Weights of a small CTC audio transcriber.
Model: log mel input, norm rmsnorm, activation swiglu.
Data: trained on short read English sentences (LibriTTS-R), 31.9 epochs.
Rows from block 5 of a small CTC audio transcriber, named by matrix and row number. Rows with one number belong to one neuron. Each number is 128 + 32 x the weight over its row's rms, rounded and kept within 0 to 255. All counts start at 0. Numbers have three digits each.
After each neuron's rows are labels from the 100 clips, of 14976, where the neuron reaches its largest size: "strongest on" is what is common among them. Only what is clearly more common there than usual is listed. The data: short read English sentences (LibriTTS-R). In brackets: how many of the 100.
# gate: MLP gate (model.blocks.5.mlp.gate.weight, 416x160), inputs 0-159
# fc1: MLP up (model.blocks.5.mlp.fc1.weight, 416x160), inputs 0-159
# fc2: MLP down (model.blocks.5.mlp.fc2.weight, 160x416, transposed), outputs 0-159

gate.282:132112147107111133147153103151120169126096167102137164096090126060135176099163120173101063100075121164150157143192162158077105127101106172134125131147134149113128129119140112082072164093085095102134143076090165124167205116024130151152110153119110111131151129123132112189111114137046089193107104106122151113133123109127183115152166120131077131089103089119115145119170096120118097109107132173129151188176091166115126080169129067095076088175114086157117100151149146070091154167132153
fc1.282:205099191177138137153188092113148152150118084113135125154114144112159141149178187168126083064167185130139102148155149136114139134166066118133178128131167147064096188165104089190136111131154129114138154076127135184123092099104106086126121115086101092113066176165172104069155119078104130128118136139131095088122156105144125129104134159125127095171147196117150133144100153147112152164171104133186137068078115104187153099113156135170079173106111110144157130149090170115100121171143065
fc2.282:105103098116115106121164071094167093170119076152119151114123135145195127120100125102085139034088171117104163131161071070083102161081137173120100124174154116158092123165177077125125158149176125184148133115152126104139158134114066153120146132135152131124190122103092125080133157196083068169101119073114172135184086109172139136146173162164143113136150125115151133131153154122160022129104115147128159155066120121096149146098098165118160143098094116137176156149168158116115188132135105
strongest on: the word "said" (64)

gate.69:149114158171135120121141136207171138160119158152105100169135128133107156105162115066137150152131147074109118122112124153138057166143124141178154121113121077089142126125145130175127137142194120127095177079091164185132154109097130159094178187129140141145176123058130100091163108176140049089142141137137030147106166163145150120095206176078118115081105107170115151102138089130122176121124102119141114117133099097184128148158080147088117123071177129164139172089071131115165101174110121
fc1.69:097043148127114146123103129112068128124137105135177137098145154181139134104130135175134129105102143107172173101126138097141172161108144120140115117132131160176193128074142151148142169166174125068155161157152054115129153108132071141196120130156194088158095129139138098157133108086134123145159129105137111205136068151155115185112104139175122140091146095125099138087122085154132183195187117136181134187149177146158146106107215104171132171108140134146120163207105091105166136125129100
fc2.69:109073167109163139100119139095158130117072085129101138157128091166132136113083105201087147121158135085080151125119153130097156164118177144084145199092143092152040135102087158119191166119120134124107136113091140158097049162142170137134147103084185128130156105128114099129202157110107181120150073101106121109106170118173136119116153121075145121103182154104134133140140086158091058126124118102178129127099190190109167055137116136134167102138113107175098130092115079099150130125090074
strongest on: the word "again" (35)

gate.271:102086101163184122092135118075107099131109081120111179167056098096166147161115202147171145151113128158129119111155148122131216119118083109149116110111124116074134115151105137133054139099074110130129101089117118102187136119126160152156115220111212148080149105145171085159132100183106118154124124163151181138186116160159162143139164087123094092142144068169119118110130118125083096109139141174155146093073117149142159073128091144040098139133151097116126131146165183145130111140119163
fc1.271:136113093142076124139122121157134095132157116148151086170121100174093151148119176151101158108170118147079092116183151103113130086075073140142086095124157129156183156191099183094114158115145109096083126133087151031133184116089081149092118091096135105152125154104199143135117063079119134113112137117158104140099151133121128157147195107118102105142138151184163096141193157167155161153108130191131111102116117122122149081200208143102148092084134138108137137164152138117150184143168060
fc2.271:169094112080133139147122107122108179155179088069100155103087159156138152157163162142110121114126143112145089161140104122110096078099120082129130129143157048142083138119138149129126182118118076125135147105109115127152189126111098114103103173200164112162135134151204124111166109192150155140133160163105112162152111179169145160140120160050107107102071133131095123168075152180105135156080081138106089153110189154139138085124178125127147168104083124086121116226095164093156134153128053
strongest on: the word "said" (79)

gate.286:111087159072171136078093145135162066165135086077129155193164101136112131139115148143125173114071158046101121166162143129128146077099126144127203089149097149183139056127130130065169076137119208109123130098144072151119120092122089093096146097146125187142121113148169122126162087149121151130132135122168121073078189103085111111136161173074117130107092111081115131125101163108139111094138184122151145125111093134113168127150132130130136134176233104162138144100118149159145106113132082
fc1.286:117107095217115150184130137087140105110141135149072156108090165155141124125158065152092071122185145084136097099171070147083098099137114074131155128107140120139184090103106121104012159122095100077165115131110131136155081109122144164092106142101132141142176107120155108075171036180124083106129067130176116153160176143147172107085150118142121094154127156135150138071111116171134134147092149149121112110118099110144120076140121126128153115099139139087116107167080049105102117161154119
fc2.286:107076205075147071101180176129117129124108166079146171154066132122130116164083118151128105131140128105163102124146148122144139174123152137138189111168144122197124046104100148092149147135114096130166156120136091167118116137128130096144210131113117191100145151127173146093150147108165150087147153167174104150088180087180140088108175137122108122148125117127079121165091102119158145055113144136188114132109107107156183135105094156145130086119178070065166109111118137128199148112160061
strongest on: the word "said" (51)

gate.29:146096146126070111134173160103160110092158082148096049127069126162105125173159183127114102140115158087177114115126155134146152162113019170111121139092152128166084073151113184163094106165104145142102121101150152124140145171131126088068133117094084114154144149081150148139159147128127105120104123157207121117095120146086089128171114149133148095140054130202120130104115119155076102118094093134089153116169101115126145138180126194119072120074125098085083124156181093141144129121163065
fc1.29:098091138106102175141109099184120101106113061130170108075114174117152105154117112100194120115155134132110206122118110201116148229122159114137173145092121204137179134179130104150125114111123145171077084120127082150145105127140143113192121126122158149085217122153129146167131117104115100193158116197124104138145115150146123140125175160122131189133094216155122126118133127106174097150157122164121154111128126116116131114126139092093132154151108087168145097099158098157082164117188056
fc2.29:075153109128130110160086164117071151163150141107083139158099123058187094155094167136135114093064147179106140130066118046095157122141137122042125195113108144203153154150071128170133125130088068121089126165104118102054222105188111155103092164130118155158108168147146093123134111108133131102082138146099123135110173117101140109151148100110083102154130092116137123193149162082123146121150092139149111100160142150152090120117073114118120116091130099174100164139167146116107137170099092
strongest on: the word "in" (26)

gate.388:102129151101078128081183215100081113049123117143105141134146115079151122154136137135236064141107168090142148041114087116100112152130103152145170117112171134142102084149145128138118117144076117147161128106134107096151176145157085127076122143134172198124131134127153147121103078150130101175138160095138130119112080093073122180090204086105085071183139125102133187109099110095146112120117099166143126138052109091182107141106114085128134144151153108108117100146124154136158092120162141
fc1.388:196132110132107082145089099138155154132121092115139177136131147096116176095131139177125174131090146162182165166104092153091128099152131196136129151108126104087126112172095107059107161108207117107125176134202150086139108136086189088105180131184147085188093166147119078141050133092160130123125144155109139076190135154124126158120124122090118125123144059132153133155175106094146146138072119159184161142158115104083160180100134109157145107098139075052111124078139107128135129105111145
fc2.388:126108161158060090134185111122099131121142129142080200107149140140104204178122156169135197138098131128126117091190114111110147128139143158070096161134141145097160123106184128162082128188165133123155122132156084067103116123160164064091174109173147121160126132119085115077095108110075066096050119136057072163140122151122095167135130131136101145146161122143162115122149143084112110083116133159215158147118111161077098160145170154134167129125169100090142158138098142111092102114144189
strongest on: the word "my" (26)

gate.143:102094078099157169091124121137146098098158166174127183088143133157130087096090117179153141104135109175088144081156087126106157175154142085122132128072069089120128126106154145129143099146136094152137126075178171137152114180175119082107097127127168136106122069087112083144155155067094097177128125120169082117144181128128162148173190091064109174131131069057131152105085120161164078131109110082156099213128107099105112104098101119145126132121161071136113158124148160174101101132080166
fc1.143:255154134164107122144126088141131173164122118145118134151148138074149102180114099150115168169168140120131183146149118123201146116082145105149106106149126125125079218085127137113128171129118174099123158109126138182145128122129132157133136158064045098234179122177186070080138106096077159148121109142104130141136122100127098135079140177148173128115133119138065173073156121082157151171102131121128171149135115114089132067092162123156116114147122142143121087162110123123113134146115121
fc2.143:124116156097082098150156122162163119154084149145073130113097085117088128086137135104124084133168110127070095134115192126150079116114041158149124138202148044146103139142100135071146128100158144107146167143109078095087197167070124120119081129159173158117161120130217101102132171146124172115068181133090104137160093128196122119128154083109140109099193157142115125147132154102075070111125178157114115100108095075124082129145128139101108157085135109108127149150128096092164141088157150
strongest on: the word "of" (35); the word "have" (27)

gate.327:081125121155111179110088113135134086125120067133132114134118092096094178144172095111222167113127090113122099117171161092136113170124077138172151106097143129159103118134126194160135129128110100127111095155124089159144114109127105101126121144086181128106102031128174076053123082156083159104095118102144113171111125085088142116073074130131106186136092086173161118124118124150154159080125104231078092148151117104136136098146144119113103109146188085157082111126146100162067154175141115
fc1.327:126116116105174058122115121151084148187102143070134096103049107133141162153145187136139137156054098157088107175108105166089139148093078089178184113159185095055105151172094120118149136116083158173125122054133145096084128137146170149132104170132098153111165153115150115141144121113171156154115094102105134182121110139175149148141144158111119129160106126121147198117165154161140152119142147124187135095149172128083139058087105161082075125151104190188125173138183110119092149129130120
fc2.327:095146146156136131138166111179148099132168104089147166147069122115112119103128128101119191109180131195113094154147133069084058134120136116124129117114157123139103134143149110083113161133154158192119176079158171149171142134117092137059070140133101105080168111118179074194087114154109124151132147145058137081157109148127145176094133085120140135115130139114159088108142079163102146078132117161047118148146093204172121063159113096108203079154167081120138110121185143131110133162149133
strongest on: the word "said" (50)

gate.368:100098157133168182098184179088147141114161077139162160136159094103143149117154141191103097080145175059078123123141159137106100067171168158109199105135153142133143126118089135109133081167128119133150205063187127144158118134129100109096153059146115095153169068128101044126141100120147119127128110109132130137140133116079127159125173128126170115181110094107128173101075153143113173082107121106087098066102150121093093129182139152076153116083175147155121070154092121149151091143102137
fc1.368:064101124133172154080128105144144140158147123110127115184129146175102122120078100166061183118221130115106143099142156102108131086090131128147117138134097126240124168097105176070111110117121147151112141121141061140175125146087106125094179086098138121132086125113145096128105110096130123150129133079125195181159161124168070116174101156147096149132175087085097214140127089131096122131073116133121129118096097095142109194165197174088126182103133142139157115128132164163091113122131152
fc2.368:099082075153199072080114181117103133141063118075073109166090099153171156113123157084112245132083125106131142173117104141046140158161161083105133145153114142154066121086152114163114145124137169114176118129063129116098170123126065116115109148167112143130129168087127205127104139167155093121205172090141118137158112125131120102121131148107083121140110112196125142123101139109141163122130060102135126146139138130076214131163140123094156132155134102161130139139161118129126086123112135
strongest on: the word "said" (27)

gate.19:068113140144131180107151143106140069110092118096117121169112137105140168154065148132152064160127138121085152166155151203101058154101088123116160173154189111155104142144084166094102089186109075090163080122116154133146106160108109135090148159161115132144144130175090186163074116165151122076114165147179115127120117132102166153108139134089135080174148207163113161140097190080163133150131144043154123146094121121155151078099114132131072114150110130073104148158145184151177138123138120
fc1.19:164131104149139131144112092166131139175106136118132127142122136100156124195110170177095169085200131183144097098100091108090109111170135134096090155158112080129161183085187172124149149145172069194087143128107105117155104065120148155138125112115157144053132139142114137110108176163136121139122115133140137038173138120165147141080066119072146150169128160095152146092102068173125152111140079142132121169148120142126150156140111139125140094053153139106164181041135166057128135085108142
fc2.19:163095104142092167105090133140113157050120091154081180112131059090144103141171139131155151188121091144116106078141181127092152161103114161116096121132171141125104179135211103098123138096152124095119101085126089092132148177215134099156110162118106105069151119126128132113153104089097102128133189116104135105132158137150089098163147087147098076155129108189196120049195118145134151083153152124137144144189156065136090207122111119127195115135124146111145136095148090100136136145150130
strongest on: the word "in" (25)

gate.272:124085156098093190066132062122138111131108103110079129139110178193095121084095073143115051125109108086147126095082086169161130120159106107103144136155167158110178174162086067115152100107098192142152129109172172114201104117117142026115124113106055080093140142102122102142115121114124080099172128139116127118142152112088135138112093173153167129120089050113066166104116144162132087131112118077124113174105128089108143127125160149118102119131113105084145140121100164087121105146139068
fc1.272:122155129134145165181143125177175107115157109107202078125101139103158142150136171182159120132082144151104207115093089074109205135173155099149158089072138087093090053115168089141119164108087153159129166081119131141070100112144134112118117143098114157141120146101093171107190139173117105092131135187163083095174080071169061103166121143165082183131155078112157151115110143104107144151133156136130133135111103119134129165108161140175149138120161164162146111073080110164163138147168113
fc2.272:131147142103125137098123105184144103154089169114082132147129077110115122099157171133119104138222138127126086108155182138128074158070113132151113109140173101092156148154150211103094142127144139101109104151126111077158152105127107135152150122093136134150172105156220103082163091066151188103133108160125124151117089127168092153146132160179084091170100118152127071146199148178142135112080071135086112110128109148187103164156091145159071131099158129126183125224135150125099164137112113
strongest on: the word "of" (30)

gate.398:103174112157111156156136133186119125166154130055138163103072155122123149101145139158158124120083162073116117129103112160092132105111108091158082127159156071119093119151149155178137198135139144213128125123151117101156163180117092152085186174119079116174099114065189145113154163166124104107118118134138064135064127129141161121157146138123151136181160153181118164175137106116115138136146169176114033119071144082139155186142111131118112114136076122161125177152151116163165107178121193
fc1.398:120142120118209151097100132165163127072121171106084151111074101143174073039152105163139127155086149157158076184084130137164155115123128099153128119102178148187114116132101146050130096116114151095112180125136153140101135093136115096108091152141107191161202113134130113115121190154174124123146160126179164080096145121091111145107104126113149132140171125166104138142143156228148131064086175118142117139057121114101139141139055170111146125088114139124082162083156109132129094092111127
fc2.398:129147140165082109094157164122170121188137121095178112106098161114158110139143154082136096100125157176163062136135110134114099035133191101128076128157123138060114167125154127119106140193134120165093124128100168146158117122111100097066142064060046162113121122088080145173105088134131188126148169067096103124139085106143150113161107117114100151108152142127087107120145168116136108125079135124091099124150166075057088149143068164111105119142146156072165173115172107110168121166121166
strongest on: the word "again" (39)