Weights of a small CTC audio transcriber.
Training: adamw at rate 0.0017, batches of 128.
Data: trained on short read English sentences (LibriTTS-R), 31.9 epochs.
Rows from block 3 of a small CTC audio transcriber, named by matrix and row number. Rows with one number belong to one neuron. Each number is 500 + 50 x the weight over its row's rms, rounded and kept within 0 to 999. All counts start at 0. Numbers have three digits each. After the name is the row's rms in percent of the matrix's.
After each neuron's rows are labels from the 100 clips, of 14976, where the neuron reaches its largest size: "responds to" is what is common among them. Only what is clearly more common there than usual is listed. The data: short read English sentences (LibriTTS-R).
# gate: MLP gate (model.blocks.3.mlp.gate.weight, 416x160), inputs 0-159
# fc1: MLP up (model.blocks.3.mlp.fc1.weight, 416x160), inputs 0-159
# fc2: MLP down (model.blocks.3.mlp.fc2.weight, 160x416, transposed), outputs 0-159

gate.314 090:480491530519543419545557578451530386481498406626598528557500489372507459381465540468467480473480511521485458526489513476533496496517475551437499526578489501520413483601541559507481490526497482505599518487562560562557584447419532477491537494477505439529434571455512464461572514425600478464468456477546528437511513488498571513493589482411489528609512459521537506572571526435541465375473529501460459460509501446515487502576418514516487464560530425540551510452485517409570488602427533
fc1.314 098:549487452498539432492386469547505505447486523417376504480565489566533525543479533557616436508641482522562521513517473498475502576456474526506506478455594552544562488523491531623553474570460465544517592535527483467557454516453571436560539487558487437478503444524528486463516544496520461470486492467471497601536403516590496500433430471531484484592386483557446522429490587542460473558508439469533491584585544585505478528408470431489460503536542438500574455442491556499454563462516426
fc2.314 096:550460552417504579485507524520434452470481504468442496488445499514511523457445532513403511594393593588494488524471526416489486533552488448567510560581451461604450512558470472464528585460532484447580403569511500549519498446519503454550506541423476491556491561428473590546485468447538509453535482467431541446429430493483497467482588495510486496544677488490406441519463427560466467474540527516507487492560535474597586475479538609446553563560500435582453545449502529505497458426496480
responds to: the word "you"

gate.45 101:602503465468495531389559545459501443538471529435519486503502449482442430519497576525472468459508532531503460433464489585533559568529486435576624402391554497496451441479579553504517507531490541431435443445515448512533484535561518520492417519491512506476483520502574612505508391562477581491502533500543400441467513612500425561511476508480547523558571556457468600474523562507491439430536551418501461529442557403543529501465394488535558499545467442444414465545478471404471505542516509
fc1.45 098:578554473557485493475401527436477478462492529563427538461566482461510487436549445570577411563489560520541624474389503537472511585480461515438499526608560501570546506432526530531534683553522509419592388486435490475557500529518412469494504547486500521517582414583530525594433457414506471538477510529552429525559524492542516482532487590528534465487422542519486435516484448473488534533497493494530586501496472432489543508462550513446448574502528455459442482579548546456468496532530515
fc2.45 103:555482486515423583534509615467438527457457589510490448597471495437508572541609491575549473509522485494550562521605574507513458448560443505633518476517503451537551551457510519459456487542574585492519426436467493469550461470531503471526563454495508505466466409499527486486454440528442524479439554422434440521476530483466481539543473374540576485492437517538502567541480426504603560495506531479579437468426478527596469420435461550563517401453415514540456444542576524456473461556483480
responds to: the word "you"

gate.90 093:557506542478520464459518508486463448543487567505463575573549447535434527502547564496591470503470467592525439400489469571441613530402470476470449511562491553537432480488419514452522422575533488412406500487491591484489432552483464547463573650520484485591525529429526589475542472416519501450430556478484564496494537515523530553546596471501473413461578551519521534501413450601493510451508567551486521514448568525489533462532600532449491526534519450537568500524456547540520558571428528
fc1.90 098:489493460446450488528482553465561489473404531572500432548547525507511505510540598511586420528591453521435469434535493402410410594517537485423543448473451509498578460466493532499533491557605487392544401573484551534477474451452569575491494660480482516465468371475481496544551498489424494469527591466429500452483524484497581561443538505464468458485536601534482471461467472489514494535531477481567498472547449565422515458495608518412546521488495515487488450400546483469467499503428474
fc2.90 089:460454581504536516501515557461503432467506374495470416479568552572460575487496478519511524523452517388494589445486547602504558481636501488519457439470472494457424508394393464585435504509540422516534509455518556417486464495574460656470509580486485529580574499413478484521549556553564437456554534518482489500522420507478455532518471556493474538339522482444448502497455498460523527510465471479575513496547482437519510525490592503489473591541525503523508524582473486439489536515421469
responds to: voice: male

gate.351 099:481482541525437530530511469419505489439484500446664564480544425463485500579539540444500479478532466518535490561499540459481545475465457462459428525536499435481517560519445461526533488474532534431509536491621559465487380573413511621471466448529436488557613435464564509510544459463383495418475561468529643532493573477491478452557494462440509601579468554496410515386499525530398558437558537524445475431490467504523471480497533490502502538501457512408490513474521433556495519547485469
fc1.351 105:558519561454521573518526477470492575480467483461460528524578512476493451542463532468474407546436547427468610498433532503563579481486456467522530535426465474510478513532452525406564423460599455476586504486489568470612427518536445481386521529480551518548528445477590485477557479498440632410484536498503497452511504557440577419491571515453466548573522370478514542561524520512503475461428433482528471522488480433394507541504570474544591507519484506405485458521449453503427490617464472
fc2.351 102:410496553487521497469505445461409456474468448468527632537483526385481522484538459515366507414567493443409464574498489462514547457518634410575576504489477469524369488533473497476427455451453444527537506530504544570435481480436511571568544490481579541514458478596504485478518513483428512426533486507432441449625472543473501524469497538572516438530486537429485541583524526578455532603484523473509550547569509484487536459406542523496485479558595490554514514507587473496553497538536492
responds to: the word "you"

gate.187 106:611462520461440595503636507522539496446473490547491596491475459464489450478440388515432504478391547477499436510664433503472528535487459557520518521529435473529594493543620580500510511502476516444522444485567481539562551465542533507562481501489492541530517496557429542472522456528437460531514494585525495465558540489534544590443529560410585460538458535461546561475501496535424499487522458535541479468519409654469509518522482555521451468529583510515512381488453566441470552537463469
fc1.187 099:477514507485522522439562538515481575442516437450572487448520478407451434570469526522472480520570483517474537551499544484535452475503536450520543535451452486465504575534488613458506497454540540526575447513482515525417538511536471536544423529552510481576434485444442576473486494543493598469425513507576513458617493577526476606500622551472514538532519419433450501519391543464533511462506458530490411380400367523478446491499499508520490461541596504489483472458501449457419433631497596
fc2.187 102:427511590463571484479479527392461597562442484463498494441379546518455521467463476532534583468452475433656459443479491562491483500551592490490508518493444476536482491391547434435519497582510466539390593545514426491468522448460450467499478478559598487535395518551472509500446533477507498479444380526507475498478463448487550545494488502552526467531460496457564543518453416529527639561463545484482473525485488526445470550581550545538405465538538474572554474409478460487440490463479571
responds to: the word "you"

gate.219 097:619477528480529449441477571520531568565512452476478485513500491535566526502464501466414471489390552422522525478541437430508479448522505493531459536455600501492520547606526547486464474560465544444507553452568539454545501484432508529460487427531577482590571550537532511550413493487534501421491441519502530462576470403506630532487474478554475441492471466443485554429509451636382503485584509425449482542400411552521463489563441519477593566557447447503466454527465559448478563440522499
fc1.219 101:548445576448553455546463510520545481495451484429477578491449497526426486502503513520460615565458487433519510703430395520465508417497422593512483589616461498468582574534532464438549562491494428548548478453542485436599556545466523490546537554523463525565502481501445547554486590467441497516473508455505539570489525429515494481439488512483499503565525464542518550600501492504523524528503494513504626483545508517496582520447515411459477521427558550454500503445496501420584501503521609
fc2.219 101:530507423538479425559445478468549511406532468479525542472518377485481465473518493495592470422520510518491423504514506436494449540508516470427472496415471526518526508412603479444521512510510433467494581467540479480518498579422529450500455502614534504389456512540400511509403551502471474541526574451467626400451524451540375506512503576435473541501485564535531477483445498536498494491478410475430467546513467527512507544561541585485533387382524608462475445470490513444475464383513500
responds to: the word "the"

gate.213 103:475367622555551482515537546438475498502517485471563445546510438509489590493496543482556418524508538420490553526435487495499378547537389509472500471583539508545448463505517530489491480469441476450534502466590551444455414475506376571430527545515529559466480488515616475503586469458546457512508496460581503591465492549494478556603544509461558495556579502478475504502413501492473453377447571429566510472506492518445459446442498518505424531568502499462514476640510451466567547432488524
fc1.213 099:471470419526537546526585518465510494463596574479464524519497508563500497539598531536393441549549535491461537598493591489526472477459421543365496557597540508481513491522445423462626422548457464366592500502533494437586591523512512548494439427491516516537446485443471424491531460504553545488474455457506558549470473464426420527483555562563469506574458437475491524510544543464479485479473482359490530511476482514559502499518470552459492450524479522515479435485417435387474528546571439
fc2.213 097:515525530587447469429462501496575585483441582596534475439511520572502429436461495442432488459462492518541469451544442573584511517519571527473546559478451521475495491566474492527407464418429509474454545487531544548559480493566440456568487451493561576515463509454489536491578478446538522469538518552486437525495505508423491436442427610438474417488390425539469367565468546474508450580487398533518480469407492422481462524439520418493498507458604505551531538445554421583517508447502515
responds to: voice: male

gate.173 103:500557470579516461505601520601485602540430598512499536493479413515479568528591407472592574524450440485492523465606484475548569550443462471527559557515485450459441510536455514536561491448530490558563532482547612479489470482529502457538493517443557519478569589558582541496531492486542495515425499477551615501475496514597449541534475488482484498459474471461491461582517498518496468506433615574477440516493500530571545485485503504492444456567602549509563511518489577520488494572548317
fc1.173 098:447450514588531525455591658452467506479581378507541499423532461476577501524562513522523524572515504527535508484443518466467514461534490427541503531475549481609426474493524480444506509475437413473556569554546442452399515555377491493527445431530515541497372502461546485469461463432446517556449493516465494416524455443525481442509539466514484521484488510436473383506393562471512463507549470518486553472475528448565537460419477494409510517525514417528436403466542447440494503609538432
fc2.173 101:500453419490464557564503448558511512602536473558573516523471451465386480395490563444424500418482473519547460485462541587515444529484517566498443513478542475542506521460529494528526523583491529498397460468470511470466471428449486544460494567529575496536439509577383476458493469476584461471596445533523434504554413423533521492430509392566500446349503555540495519476558485479439463418410468583501432465489499415498529542542527570550555470426532539446590521497498550512439497508558551
responds to: voice: female

gate.3 096:548483374473488480494531503421500533473484561560534431423550433481543460494439554473502461434394510538515478521584481416527473464474413594507497436430450452439471467467484595549397439482513531483529441436600532557417450543522485515417380450516587447551540407457383505447529433457547576443550506469536503442464464548465558518515596519498529532574482522502512576443449491554515534446507528502507514421518464452496482442485449602523460466543423495494541482416522512500531512561514446
fc1.3 110:438509557497466550574439460522562391426544487510622520427560585416498534567579478581525542547529508430454451459400502447529469480579522432458503545533489529525379489553573542502487521557482462554527500459461433502560579564539490567481565526527480510484468505437470494507498447525542430447435518461514463510539606521515537541487601489422552471492460440600541548493470484448471473503447461478534472495567464506508393511541451464525480505512604420429492525565443534535539622435436441
fc2.3 105:508510514541471515544562458505518559478443602404443465527514511513612456487495422536523498548553430529520414495569498552439515465559428489611458535512577566574519518479569550530538487534527460432478540603538467416560457504486475481446428506547518466502537462427436474415467499441570533544483529434582474484470488501508482490492479476508526442566460490552405534597590535458472489513559596545583481443540484603416415520536525493542512408607566533434511544442521517513461486576486402
responds to: the word "the"; the word "of"

gate.123 094:558432456472512441483511501534482476477498564552567510527515469554511576570498509547486535380493538415595447484452432490459544502597500548541529455506543476428402559527510514481549585626454545534464617423613448460528487457550482471467442392478488520590559484502485469595473464486556525476491447460517421467503448563412438506573581512489592469424503484428481502423433536592465458523527484600478475438454564550507518516483559481551522534482423489549556518480562499481529562553524470
fc1.123 088:515545529482526504486461475532495525575480505367484456503514437467492473501549538386545522573513449514530515600532490521469545489427546453489541393639536525551443516497576537486463475430555482483538467511463528542569453574505489466605495587510508488445484568547579534473569557489465444573528530560577534590541556492558517600517527532333550534429521475503570483500496550488523454544489456486575460561507483397494525488560411481479528460565509409538432478462521512422469510434504405
fc2.123 095:505462498553513516512510442462449459507497518384404575501507535519546491424551487489481572372492520463504471540492473442546444507505553568471560493526492514525557582538508474498507526510434529507494523580620474487503558485348581495470426559509429561478469556460517512489515518421470426459507556483462539517483550486524465584561566523530478526460633534524460645543527460464344513455472442525487537493536550561460459488513545485523591379482425464430490584546496455496521499405472498
responds to: the word "the"

gate.327 092:558502513549407477517503478504395449477473575531486485592519462540569554432560530480470599490538501478481442509622416432568609506457503483516562459522437515514454552545599485537499497637502593469472550505545568486517566475470478594428509517533461437516481444452577572453598452452535509526466495456533516519508539439536534547521570524590543431523486543571514533501472543582542507513493483534438463488567476494467505539548465491408366468615528473459467554498456540431535465518567558
fc1.327 091:410527459528470472461515574512396546520546513429485532504519448472539434421531435542523479541461523459518490538586472407578542572501550421442460490353553524489511459507501486504522515498450507469468481512503488511468534464538469558492508477527587422489475542614519534543588534540526555502557571491437499548436546470553445532432476407484546456370550442564480516543581546448547545532452525424521444603479504452519517613513517477412521523493407411589513463426526599569546470517511495
fc2.327 094:565452515550483588556493601514483552490561414532448599470516515541511371580392492502528453492410570419500533389407502544413469537497416468466475448506519495469483496503541529410489527495580502498516466475513514527523546560521478583509429576465493550542471463484479505559502585518459499498445530522511498525600451579621541443561500500495403437560442454516467489480441384531494517553551539431568430490518545491518417433434522536577507582569532512509453473476510476460534476487546572
responds to: voice: male

gate.343 101:351528495432467545572466525485492476456441542503444477667512511491466459513497540467412491525483450424561442467498460489513567455502399473558598455507518511448512414520483495445536548568573572506500538430497493516457518423529507515447524426429423435456506579488422467478526520414425430495575482460484502463582469508449372439528517507472472464443562520462463599400508447516405511515516515525520534503601577553505425446547557558390496530503505525476507482514460493545486491485463559
fc1.343 100:493504498511551470503437509529502440510503509481473442480494561496419413468622501440500516504534507475535451413583526519479529522466472548485510461487554409396501577466515525464523507539426485521529486449474481561590441492513390584392529464540451522500488522464466407587498502489556483454600497495438450480520526514415514506470548463427400602515523481565489519538547492554564411476535509516524442451541430574434459566499554382424416441414405422388571534525474482442529483550500504
fc2.343 109:465542490341529468509413491399558515582497483538560540471501567435492459453472490520426507464506578412594434421493493533470542548499467583461440475550518473453511441508473494499455572528597433488526493444507547532500447424447473553513480491570470371541510511558478504451484442442448478475571428615475485478505464526456537519464398481588529558482490466437519550435534442513431464467418493532492506474586554529532540497521560531454478518425444520559559468428443512537445510416469627
responds to: the word "the"